From a checkpoint of a small image VQ-VAE: decoder widths [64, 128, 192, 256].
Rows from block 4 of the encoder of a small image VQ-VAE, named by matrix and row number. Rows with one number belong to one neuron. Each number is 128 + 32 x the weight over its row's rms, rounded and kept within 0 to 255. All counts start at 0.
After each neuron's rows are labels from the 100 images, of 14848, where the neuron reaches its largest size: "responds to" is what is common among them; "colour at peak" is the nearest of a few named colours to the mean colour under the peak. Only what is clearly more common there than usual is listed. The data: stained colorectal tissue patches (NCT-CRC-HE-100K).
# gate: MLP gate (encoder.blocks.4.mlp.gate.weight, 960x320), inputs 80-159
# fc1: MLP up (encoder.blocks.4.mlp.fc1.weight, 960x320), inputs 80-159
# fc2: MLP down (encoder.blocks.4.mlp.fc2.weight, 320x960, transposed), outputs 80-159

gate.700 [139 131 117 129  91 113 128 112 114 127 178 116 109 103 102 177 112 178 165 101 109 116 193 128 102  90 142 144 125 116 134 212 122 143 183 141 116  90 167  76  73  71 157 186 145 139 121 138 100 148 141  90  84 146  95 160 118 109  88  86 118 116 157 106 189 109 122 103  92 162 160 130 120 134 102 111 156 164 124 119]
fc1.700 [ 88 101  75 148 162 113 126 112 132 107  86 121 122 163 135  77 146 127 134 165 135 145  94 111  72 111 115 156 124 126 120 103 128  99  96 145 134 194  68 131 112 190 130  92  98 106 175  96 152 110 127 104 137 167 171 111 152 163 116 146  75 120  87 105 111 103 102 108 196 131 140 124 171 101 156 171 164 113 117 138]
fc2.700 [151 166 162 154 167 173  97 111 131 157 134  96 105 130 164 157  81  80 103 122 115 191 188 123 144 114 144 170 122 141 111  87  86 101  62 141  77 162  99 132 120  92 114 137 116 140 156 135 155 121 143 175  74  97 108  94 106 126 108  68 124  87 138 178 168 100 145 120 100 145 165 165  93 159 135  71  42 116 163 101]
responds to: tissue: normal colon mucosa
colour at peak: grey

gate.5 [156 104 159 143 117 106 154  49 185  80  74  93 114 101 146 105 153  96 162  94 199  78  98 131 118 132 168 155  93  94 151  94 121 175 140 106  79 152 165 174 136 149 125 131 131 109 112 141 127 153 103 116  92 104  91 176 141 100 143 131 222 128 102 175 206 229  97  91 105 166 112  72 131  77  82 110 106 155 155 133]
fc1.5 [ 92 133  94 112 126 138  86 158 103 152 138 148 150 112  88 108 115 177 120 121 131 138  60 138 177 121 108 129 141 162  41 112 126 104 166 143 117 168  93 103 109 154 157 115 108 156 114  76 125 188  73  50 157 123 127  83  80 117 147 108 132  91 157 117 112 221 130 126 129  77 193 134 113 136 143  98  78 159 100 182]
fc2.5 [169 119 123 102 109 164 180 172 116 157 135  95  51 122 107 131 115  51 156 149 104 144 122 134 201  99 114  94 105 127 107 153 165  96 130 152 124  64 130 120 151 115 135 132 137 103 146 102 155 167  42 112  85 146 137  78 143 145 148 153 136 176  97 162 162 126 120 140 208  92  97 106  84 132 146 157  82 160 124  85]
responds to: tissue: lymphocytes
colour at peak: grey

gate.377 [ 92 167 108 158 121 154 134 138 118 126 175 130 119 138 141  80 110  76 198  31 186 101 171 163  56 110  76 102 127  74 157 109 117 114 120 119 140 127 111 181 153 169 140 104 143 169 156  66 136 132  74  65 173  80 107 171 179 159 106 162 152 109  91 160 171 125 125 146 149  94 170  77 152  78 157 148 149 161  93  65]
fc1.377 [ 91 152 129 162 156 188  91 102 123 111 157 114 118 140 140 100 121 103 101 139  99  81 122 151 184  63 151  42 154 123 165 123 156 148 100  98 117  89 167 144 159 123 154 116 123 176 109 152 109 153 198 133  90 158 138  83 112 119  95 119  54 119 137  63 120 211 110 100 165 144 158 115 144 160 194 138 150 188  76 152]
fc2.377 [157  78 125 105 128 117 171 120 130 180 101 176 165 140 125 131  48 112 176 197  94 160 169 147  93 196 130 120 148 155 112 159  86 174  93 173 211 152 153 166 111 133  65 137 126 148 127 157 124 150 114 128  95 159 157 105 131 136 123 146 191 171 125  89 178 106 142 150 149  68 124 117  69 154 137 137 137 165 141 124]
responds to: tissue: lymphocytes
colour at peak: pink

gate.341 [151  97 118 145 104 160 162 120 140 152 173 172 135  30 166  92 107 146 169 149 153 155 122 134 167 104 166 183 148 120  57  63  74 116 145 130 177 156 130 101 178  95 123 128  93 102  95 166 141  96 130  81 189 137  95 131 141 184 150 116 131 113 147 118 134 115 180  75  95 209 125 155 125 167 136 112 115 151 139 121]
fc1.341 [123 100 177 148 133  57 177 142  81  83  97 142 126 198 119 125 133  87 158 127 143 185 122 121 116  85 125  87 163 134 144 202 149  85  95 128  64 186  94 138  98  94 148 110 133 145 106  82 106 101 127 136 131  94 141 106 119  88 131 128 111 198 159  76 183 101 118 166 134 179 137  71 114 126  96 111 109 109 108 127]
fc2.341 [152 108 144 139 116  89 132  93 115 108 165  63 127 105 131 165 136 148 106 132 170 108 162 125 145 130 147 127 118 138 127  93 162 150 162 140 137 113 139 168 125 166 188 165 139 140 149 168 151 135  76 130  65 135 123 138 117 126 131 189 164 114 128 108 138 127 106 153  93 114 161 160 129 113 172 118 132 109  78 110]
responds to: tissue: normal colon mucosa
colour at peak: grey

gate.154 [139 119 117 142 135 123 131 161  75  99 152 147 159 180 151 218  91 117 129  91  87 143 165  73 122 118 178 102  94 121 149  94 137 131  98  76 120 140 132 116 118 165 168 116 139 112  83 117 179 136  77  96  89 167 161 163  48 118 133 162 161 131 147 140 167 138 152  88 104 126 100 125 135 127  97 116 138 111  96  79]
fc1.154 [132 117 133 146 112 111 189 156  99 200  85 127 141 116  95 114 115 119  86 138 115 140 142  93 108 140  87  86 149 103 101 112 119 152 142  58 120 118 166 140 112 107  74 126 111 114 144 111 139  61 183  80 104 135 132  83 118 119 179 161 159 179 110 112 116 171 133  98 119  97 110 100 117 118  77 118 157 135 163 111]
fc2.154 [ 97 125 141  54 122 139 126 129  98  70 195 107 139 176 130 138 119 160 142 124 165  71 133 144 172 186 131 147  96 155 118 103 115 133 127 137 107 110 174 114 153 167 159 178 119  95 134 149 114 188 109 154 145 123 103 132 151 110 166 111 189 139 167 114 179 143 134 177 107 149 136 151 165 155 150 140 183 176 136 176]
responds to: tissue: lymphocytes
colour at peak: brown

gate.84 [145 154 185 113  90  95 139 136 137  81 186 127 111 152  71 157 150 111 102  96 145 201 177 196 121 154 112 128  96 179 141 133  82  66 147  91 168 140 109  92 136 151 192 180  97 183  97 102 145 119 166  90  79 153 110  64 154 152 154 140 111 140 110 128 109 140 165  57 140  75 116 157 179 138 124 109 130  81 163 129]
fc1.84 [138 126 150 150 150 163 126 112 152 156 152 164 109 108 148 166 126 132 125 190 156  79 109  58 186 182 117 109 186 115 146 153  92 153 130 119 163 130 138 171 181 131 157 121 119  67 136  84 120 128 121 153 101 126 150 147 178 163 111 171 145  89  86  82 125  77 173 181 109  99 160 150 167  98 164 146 158 122  32 129]
fc2.84 [145 118 144  66  99  47 104 162 158 118 139 114  92 159 116 103  82 132 149 175 100 135 114 135  65  65 101  72  97 180 159 111  94  99 142  92 127 179 154  90  77 171 117 135  92 155 136 141 156 151 145 125 125 126 113 129 130 102  99  98 123 117 124 113  65 127  67 150 117  95 103 140 153 130 188 121 138 123 133 186]
responds to: tissue: lymphocytes
colour at peak: grey; brown

gate.367 [120 113 110 101 141 143 148 100 139 158 111 132 130 102 132  89 141 130 134 150 154 127  87  73 105 109 123 135  76 158 175  97  59 128 127 130 122 153  71 129 135 101 114 103 116 166 168 133 161 156 139  99 133 140 133  72 100 156 152 176 136 118 141 131 145 137  58 161 154 162 124 102 171 105 110 161 128 155 142 130]
fc1.367 [152 144 119 125 150 136 109 155 143 128  96 182 104  90 194 102 189 166 142 124 153 101 113 147 145 131  83 158 168 115 122  59 120 138 206 162 180  89  97  78 128 116 131 120 170  93 144  96 176  98  95 101 168 142 154 123  87 154 103 168  54 159 123 170 186 144 127 121 212 113 119 143 119 129 151 169 100 186 133 125]
fc2.367 [124 129  73 102 142 161 105  93 147 117 101 180 119 148  86  85  97 109  78 133  70 111 110 136  83  89 140 143 124 195 154 160 128 126 133 140  90 153 126 123  61 149  85 190 128 191 127  99 105 146 104  30  91 126 125 124 124 139 158 124 128 171  96  86 150 124  63 126 161 131 118 149 190  77 106 133 129 174 180 152]
responds to: tissue: normal colon mucosa
colour at peak: pink

gate.673 [165 109  87 170 105  91 176 102 128 163 144  87 133 169 132 100 133 123 115 137 141 131 170  78 111 103  82 118 116 180 194 116  83  95 122  72  92 130 163 155  85  76  84 140 153 116 134 124 121 136 150 100 104 129 110 101 113 132 144 123 123 135 181 120 122 106 109 162 110 130 128 130 128  97 100 181  61 111 112 108]
fc1.673 [187  62 149 173 173 141  91 182 113 100  77 124 158 149 188 159 108 143 109  66 103 157 103  95 179 172 137 155 159  97 110 124 129 109 151 137 163 148 144 115 134 102 137 109 131  36 125 161 147 110 125  98 152 112 117  65 121 150 114  85 136  85 125 144 130  99  61 158 154 100 176 120  80  83 210 116 171 129 197 136]
fc2.673 [ 64 183 136 104 133 118  81 118 112 115 162 153 125 126  75 112 101 162 149 160 125 155 113 182 110 120 101 139 152 168 147 109 162 127 143 110 147 168 152 149 134 148 116 156 100 206 136  81  97 122 164 190 164 189 151 115 102 102 128 165 118 125  89 124 145 113 124  95 112 121 147 131  92  76 124 136 160 126 103 152]
responds to: tissue: lymphocytes
colour at peak: brown

gate.713 [ 78 123 122 107  81 160 189 140 153  89 145 173 216 135 126 155 141 124 103 106 125 124 148  80 136  96 170 134 112 195 117 128 142 127 125 148 134  73 159 106 135 150 174 184  40 129 157 148 120 117  42 143 107  60 184 139 141 108 110 151 164  64 193  91 183 153 151 113 201 146  86 124 158  70 173 161 137 101 112 180]
fc1.713 [164 126  98 143 158 130 128 137 123 117  82 110 100 160  56  66 129  78 106 126 123 119 154 160 125 150  89 116  77 103 124  67 129 171 131 101  95 153  98 116 107 164  57  40 202  81 179 118 147 135 132 102 144 161  38 186  82 161 168 144 133 196 105 141 149 149  96 179  60 133 175 137 123 211 113 125 118 125 140 104]
fc2.713 [ 94  83 129 113 108 154  97 128 179 147 118 138 197 129 140 176 146 180 124  74 136  99  80  62 168 134 111  98  91 169 112 126 157  84 114 176  68 111 125 134 164  91 202 151 111  74 135 151  58 111  93 139  85  53 165 122 213 145 123 127  82 119  71 116 118 165 148  89 157  80  90 119 151  56 141 130 131 130 108 189]
responds to: tissue: debris
colour at peak: grey

gate.160 [171 126 128  56 155 193 169  88 150 173  82 131 156 112 161 154 116 106 115 125 164 182 126 116 148 179 186 117 159 110 191 121  36 123 143 132  92 117 177 140 143 169 147 120 128 124 107 159 124 129 136 122 157  77 108 118 152 108 131 139 136 186 129 147 100 117 107 125 144 137 110 152 127 188  66 144  55 129 116 114]
fc1.160 [142 160 128 109 123 121 153 110 152 158 127 153 166  95 170 116 115 105 137 181 124 189  99 133 122 123 159  77 105 153  93 164 120 121 180 134  96  84  84 147 180 155 153  78 112 181  86 140 168 128 165 115 115  60 113 169 109 140 147 110 119 159 140 125 155  63 121 154 175 158 110 145 123 203 156 186 103 117 103 119]
fc2.160 [128 152  85 159 129 152 100 133 144 131 150 146 136 173 149 125 114 168 135 136 174 140  77 132 150 106 133 160  99 171  89  99 137  77 110 178 144 127 116 103  64 116 104  94 143 141 143 116 139 122  54 134 135 135  38  84  83 137 115  80 141 106 118 136 165 215 153 117 115 168 132 155 110  92  98 137 195 119  88  68]
responds to: tissue: lymphocytes
colour at peak: grey

gate.23 [104 103 195 172 206  79 114 132  79  99 139  77 141 167 121 130  95 105  92 121 185  88 151 101  86 120 111 198 165 135  83  56 150 123  91  88 130 118  71 135 114 129 103 140 135 132 103 162 111 106 221 162 146 165 133 146 154 119 128 110 121 191 117 150  93 139  96 121 146 113 159 124 113  80 152  87 142 154 161 109]
fc1.23 [146 120 158  99 124  92 138 120 148  79 158 181 107  92 147 130 131 175 159 170 128 142 127 154 127 196 103 115 182 152 163 172 120 128 156 120 144 168 129  72  72 137 101  75 168 143 152 124 146  86  81 167 120 119 108 150  76  73 136 112 151  40 160 122 124 147 130 115 106 172 153 116  93 119 150 132 179 148  87 138]
fc2.23 [139 182 134  85 165 118 112 147 159 151 117 168 154  96 133 156 128 110 122  94 113 179 110  99 148 135 186  68 133 145 144  81 125 136 106 132  93 110 142 143 162 119 176 126  95 118 131 183 156 157 146 115 126 155 147 102 113 148 108 100 139 189  97 117 138  93 157 126 196  72 124 169 152  85 154  99 146 134 170 145]
responds to: tissue: debris
colour at peak: grey