python train.py --train_examples=90422 --crop_scale_min=1 --encoder_mlp_ratio=3 --encoder_bias="none" --encoder_qk_norm=false --encoder_parallel_block=false --encoder_conv_stem=false --encoder_width=320 --encoder_positions="learned" --loss="mse" --decoder_activation="leaky_relu" --decoder_upsampling="nearest_conv" --lr_schedule="step" --adamw_weight_decay_other_params=0
Rows from block 5 of the encoder of a small image VQ-VAE, named by matrix and row number. Rows with one number belong to one neuron. Each number is 500 + 50 x the weight over its row's rms, rounded and kept within 0 to 999. All counts start at 0. Numbers have three digits each.
After each neuron's rows are labels from the 100 images, of 14848, where the neuron reaches its largest size: "top examples" is what is common among them; "patch colour" is the nearest of a few named colours to the mean colour under the peak. Only what is clearly more common there than usual is listed. The data: stained colorectal tissue patches (NCT-CRC-HE-100K).
# gate: MLP gate (encoder.blocks.5.mlp.gate.weight, 960x320), inputs 160-319
# fc1: MLP up (encoder.blocks.5.mlp.fc1.weight, 960x320), inputs 160-319
# fc2: MLP down (encoder.blocks.5.mlp.fc2.weight, 320x960, transposed), outputs 160-319

gate.91:489494473501510466492535564552491494517482569486416508461526452497564548459486441483438495520456375481505506558460536527529485510522538504461523624416465415520548478564540464530560491525473409521525470396554466501440427498429494479495471465526514611532673479440498517493497472518560505475548472391567564449581551421582510454529500532389419579535468503475434411483518538529516516467475457488429500430511430495547563532556588513545527479469542675567489419435539468478432470515459442
fc1.91:473555506491496576404435530481454500488505484461476477530526556491388480446524407515538565514418601531471617578434582508490467499530516445598425528477563413424484482386523525496474482448484398583497498556536539547534532546484504528615514522457480457497459480547410482590529511517512539640508521519536474433471566522434543522474467388578500469445520472485490508497517469435506466523509522473476516523571540512471489526501499556451504482508533464447534537474473598448593607499486463
fc2.91:561495419536535476552583526426508492468504514554494467536436445528494507383533566497417510418469549481536543483419500491535584458513479477521478459524438521512471614511462444464521422518392412508502474519444489488441500524439517466444530529558478526460467464551427587378522547440537569474506501514466477504425580508557481576560513508498515423628553512526592540568472533534490516535556501488516634419516493507503457572527442492423568517491499481500530420494477507505509448532623446
top examples: tissue: cancer-associated stroma
patch colour: pink

gate.364:511504507488420526586532515501566525519535536517498481466521501445491552468598450564501551613542466579519536446494521469543465460542430454513521478440496469556493513541512455606464553552589510560528434462537426516461548459511520448458456429446427510482396448394486468532562538581523470565503533496487481474468500572510568626489502427409446570488483536525597589627445583525522478459475532527459407495563415449459494517528501490484551466464486532503567415447478521523513563543596490
fc1.364:570470436534522517670508456429464451440557476498467523411477570644495454415510485394459491561467585404510592538458424524520464487562449562425434439544559488482498458481558553641483501546493458442556566569542514509519509489443520434485488506532556499387564447413432497597500485517543472573499489492489519549490449498479566486539482464596516455560491449457396479470462494521501518505479465435524436482606493553575508527528536451556557489355542572543482557472497511530521444502491561
fc2.364:512561422435500510537398569589456466499566506490545562541565435470510507538487581651471497553511509493558417478526556487479503447522520564457563542472554515409481490518517451453497461505558576474467436453377447473449477508540576560528500542544409459410519575562594500514470580414571482453492466462578508539534492551490441511492444535562463459520476589532508491463550444495539419460354414566550471556523523413438445544473566442571551467521560420425474457442451490451460544494473526
top examples: tissue: cancer-associated stroma; tissue: mucus
patch colour: pink

gate.549:500523443489503546571609518475576486611495500572545450511512417443517510574471521512548602512380463497457515425472544536538491511474527639510503425521515570427482412432561417565569578495505469471468489569509433493412503550467487573562492586474411495432435533461542497546461416548485553525455474508538510492470456486476485550498477552554474462433547516586516510592507536546536536501475545490556484502493476422470522542491561476654472501486481632512557528478561520498514566464482518
fc1.549:593520513531472513488477541526479507597477531502575499543467473563449504597479482453423448421544482426487467541539538485421564454482485512524501418501456519490455546485505436512574491538484632524442541558462446613497438544469517462542506562540352450565478552464569522600469462479473453531440513531442437458515465477483484530550544474524474484516520527557389478528414545535456514518559510535515509509473537465539433409509516507459552520451457529517572603562451530513407522564469438
fc2.549:473505464440423531463580495526566548415539457526479525456529574510540501458560506501598546489516504518495520535542436490533455510521543433470526492463501481467479594495460501454412429430564461497526515457499526486490574519608518459448430433543617509423540479582454513440532558512509484472535571544460618480478592552462472422489509465516544457515433520476515473480491477421488509459477430528554380520525487514493482433526547500457501456611535388418488499463455496505518386540453592
top examples: tissue: cancer-associated stroma
patch colour: pink

gate.624:447507462555489522526511554554417486432564541418484504500470478501526432480610500454432544429437547527558489527552509585476516486389494468520454482557504543539489544506502473469488475605545509504472444565419512455459580543489476429474426484395503555571538512503546528501424575513522470532434483517414538432567522489607592499634444454504527454517433448482437509532549573482522515448487516513582474458535549547497504601519387520523432440522416472543583456501558525586486436469468466
fc1.624:527516495440517493525474501499522490580527439596493539562494473520443575448388536530627480438540541441425599488417562431587533477545512409415605538470479540467512533462521587528546519417471426496494531458534434548525495467495526547545456528523528498445481526532410488430467482536445456452524559523533447490451532440476489497452483459570447586489523517458582481513482412556543521516613497486435497408536493508434537340568585555435472556520550499384426524538466526424444528545500507
fc2.624:456503466480597539581409532527505460484527498544499520513453515486475456436500432558409441633516552535617476524471408603459567468538458474500535453542458638459603469466420531387474528510568490459565540532404486476546540451453474485493516531450449549598522443516608521519546567535539506502471545459507540519560440506518410530499596434471421447515465517483494554412461566479511524520523550463538595489455585442540519539490501468570527459490476536486571445431453528481522435478544356
top examples: tissue: lymphocytes
patch colour: grey; brown

gate.211:500499529494497485535549605363568470428495465410534611468428587454598516538460471530515577469540466509501501600390455519521496494509473471543477460436526440448519521453458560551523555466530500508453478527479421476538439527538483569445375539498519574526585499594516655558476515470438508467551457645483499468486615459489398531520411469484453409442412522454537509445534568529479518466575543465534499514476469535537483468482512542521468514590456490385469548546513513493542506442536527
fc1.211:512590471465562450573423499567426547558453494540441489535527443563421540528572547490505431565448494509538456508545504521511503547490450612510513554572526515514513469477497499509478391485530478439480507450511608524503491460488510409533471536526416457521512492470487547539453441555472511571517576402534590542526461568509600609510513518480550526477503483592522460535443521388516507557487498495460545429344479396581494552463444563547532491441563534544516445438507521440417513499478484
fc2.211:491472564507426430565553402491530495513522503453563494538447539506525515418541515422499537521530536417520409484436479501448473417545494425537464468526500552457521587452490447428448507492361525552530492558556472474587535502480535515530524512489608534409547550490561440449525577538539510500496437446484512558494525484597468461497413519578476417504543535508483539421542461638471581467460438561552511511439574416511513494543500473512390545507495476486495440479523526534525505430567439
top examples: tissue: lymphocytes
patch colour: brown

gate.427:559516342520395509539459540535575519453458596508450449494487516466503444627468462499516443384473549496567626454471492517510599514500462519518556517579482498526470482400540555499539563470509517414481563493532450485483415429528591440518547499441471539530562471483470561641446510471550574444517486389437507456467547463562462475534471528488467509501533493511473537491500546439569521497472503538503550552608495545452495592511614451538524478475512443461496449422504401524485592461561457
fc1.427:453447523496522507527535455502515503427562410510473533515490497525536444477425491502567491614517587526465503500578466500511346516540435448641433555529488453422483548436465530517476503478590454527553549502507551452528431456477492494460492567505534446503549430412529487474480519480572507438545457585495500625541514520474477518452525583594499464427536548564506499531476543476328545538440535561523530457440483473544457518483534422500535526563527455538474440432517502504556430451475413
fc2.427:564602519454509568430493521534489537539447475486457491451588448369477534560544541450524508518457545525555495498471587477428587461527517599461481407434505497509514488394452437415529504430499514557409530400484511589567598558466495468440431440361450522503514500478502436531551488536471482523551502474448517398419498517524512462538461547529496518526473484461443494428444478469542573454452526497539478562567468558490425394345434552594435540510475560565472543425441478550498473533442493
top examples: tissue: lymphocytes
patch colour: grey

gate.466:472518486604429464532568492446503506443547543498470434523515575461505461525504451518504538427569383524483548482459462475539548436478620543437513510507488507497484516561418487505562488602403488603446570458572415503540593571453476476492452494441470492451539439573564474479458635455448416499549531524597502490505470488505508565406492477497555470442490497439478537494550484471578475515537425495459473521486441570531536574435534479540545450477490565560556428402510445490451452503491520
fc1.466:470503460572444430550538580520514449496574495509545446547567453546480559541421483447518477494528490473539493504529474486547443504525578457424466602429467517471459540499490540453487529470438498537458442496517449460425484585512438513544443468462546587542584497508584488427483454470442432498529495594475484570585454588542537461520584585395367520454478593478415463438580477567498440472619476497429562482534520470449506509601475508515510486500467454628412510483510555536478463538463476
fc2.466:460444428439508550464485547448445521488459444496482453368546556462516397508562506503465546492484476487458479485515487506429543532564505513495479568519549448417580521469542449605517532519530504530453579475510511482551513541457426492535544522545570466538489501468527410547514534460553517510480559500483495363504499561559431484543424476558510483508456459567542441418501443472426412436386582510593486493521457519536504479408539455495534429588526469460514483446486465525502525496464458
top examples: tissue: lymphocytes
patch colour: grey; brown

gate.237:547573547571602565469506598578495511399559498397382529544539480472503476538510488501483498557449486497474570545491432519522579456479463453495497583479446505450503556459537501464422579436496436472502537458518517494527529480433410563480557468399568497511479539541435480482530588586461522659442455516434470563453530553491445516565495426527497577569567422461488440464548496445505432505531514545535596530525483485546549531526486469534379451511571475605532436521569528438629602476499505
fc1.237:463467479449562572434453506504427432529488503381501520528601563457532493514498475562450488557438456508478576437551539500499501524419484406511451475438486454467581502497460481557513415491523510500358565554451537498515479499482533488452470472457491462597530523556554491495451470425549537528581473505497462645469485583508496500363545542427468586485445523552508559517456463499528464554489564466523499597493547510532578382490489521426464506469437531561485509514457487393514519517471483
fc2.237:564465455490470527561541564533514541513414581468479425502481441387546558420570536477598575473447493591541462516480481497474502471498551513390539515438484478598441410568458534495502434534467514577550533422584485553510400502429486549494504483501502430480536501521489544535481551488524412487448620568473528476495499486575484575588485436546633517557478533505524496481546549525442466449506420555497557516576488551561503526378460515568507512535553500362488506446521545527509486519489520
top examples: tissue: cancer-associated stroma
patch colour: pink

gate.76:473427479469485443593571569419458504521545500511588391482586500486422508509548531499499472514504487455529336522463460523426477434452551526399529457514539468488405542567484541430503587538437539486534474525495502518504480430558542451587545546593570495442558469408585543532426460429624479564473545498560454475491543512473510438478484519465474538577565525587436581456547507541536455452509523487586480451509522523623541465455477556572530559415454452399477509431516566529498459514459424
fc1.76:548604491554573603486589497486541423556551483522548533580516456592526555519468411589520426587442530529431420608616496463541414572512510460527542539431482465541512515514567490488542560504448547481473411522541468529487603514502513566558553447445485504440502519436493475567492497445474499499494418525449545556583472485613406534495545555518594513532534554501441497553491461469594479523510472513416559445456557525465470494413546411420578477555493499472477458461447469420407456539556496
fc2.76:382437462516631424458438519584490492528438510561436521538492545540469473549514533472516510443449427452487594556560560556459523511456537513523551477512536552535440469533467466436584508528526471593533442424506495482482531482478473544478467515551494438535445499493422480493416490539472463510421508603537534482521457529496582513536475513513491562542553397471468508463532453594458479608579535546520484496489398400461537532482578455362565487569500565488452464510544480386582461490566530
top examples: tissue: lymphocytes
patch colour: brown

gate.343:519500525592588527361466483386523449450579449591452428475448550540461452534581456524426533510523567480555521531578532455468513503512550612405550437479512472517555514496530527574512416499469544433534453634582551497488525487522431534406524418501514566472476412543474506545508531549500520419445470555503522502528500480510455436534491380574562533457520514486468538482483481493514539380521514551390390521570531467520548519523517472368492413430584532496518567522557481595515398527365493
fc1.343:456488468579530492436452553452542468475547372586555476532417545542532472578551469522464562544405443435556555522480484470529521467502537567458495531465507550525623555485594625509441432430454556455565540550495547478505545520484533511458543453393470487499497492486496501553455528474476481428429489566550557439455476580508481459474409535527546493553540504464593431565491476561573502488442509537491477490493552454529570503489485457397538479465588504504505488534551508603567403511431482
fc2.343:570587603490599479494469622517544561519403473472541488449532481468505496562441518611513565560494524481588488432494557495628566480474433445475475494432488499454481492535517500519470504487493481498489482499444489608468605394459457546509479549489480525511446452540449532494495410499479500586564462508508595588504521459550546519557536458530474593447435493462411480473550537535456530466496466522467481528492536472417439457544462555433473491518468555633455498427516589535531457533416475
top examples: tissue: cancer-associated stroma
patch colour: pink

gate.7:485500524516616468524531522513546472625453469565507552483462471520573463593517570537484494495455518485480454470536429425447542530560517499554494446478441486523452481478572494427535407601514545494419547532444540436429487443525496360532489563533545574426510461484454618552570485461511459416531470486543458513512524392504471433550503522444435513487564537526475551522453514466627543523559433457436502456473425504483505487397576499399488521485468538585531546469495589473522526427443453
fc1.7:523493463428378491587502459569438551447527477505505528446538607487434484521477544456507484478583486425397544477594559567490492453457498464532463488454459480467565503525479494527562546371443446546598540466531530544585604545432498571461485522524424444536466592517521367498414421464496512539518485529437503507451480585484544606441504383542514506489538461410512471501511533545387493502387429449550542565511543389455479487518442429518478518532452471456500453551400496438549599498495517
fc2.7:473514526533544538459412428517460452518535470509437526542433509614602536568479509514399497401387494590471472502468521502467468395436437507370517493546511476356482541554547528539495519574493489486353492511549545461398430472561494414524436549469476530532549542555463582458518527543429531506407585450567491605605476429537497326432492532565501470523572475532528469482463489537555564492501570574534588529450500535510533461590539554419505514469506501482494505510539550518526505435553563
top examples: tissue: cancer-associated stroma
patch colour: pink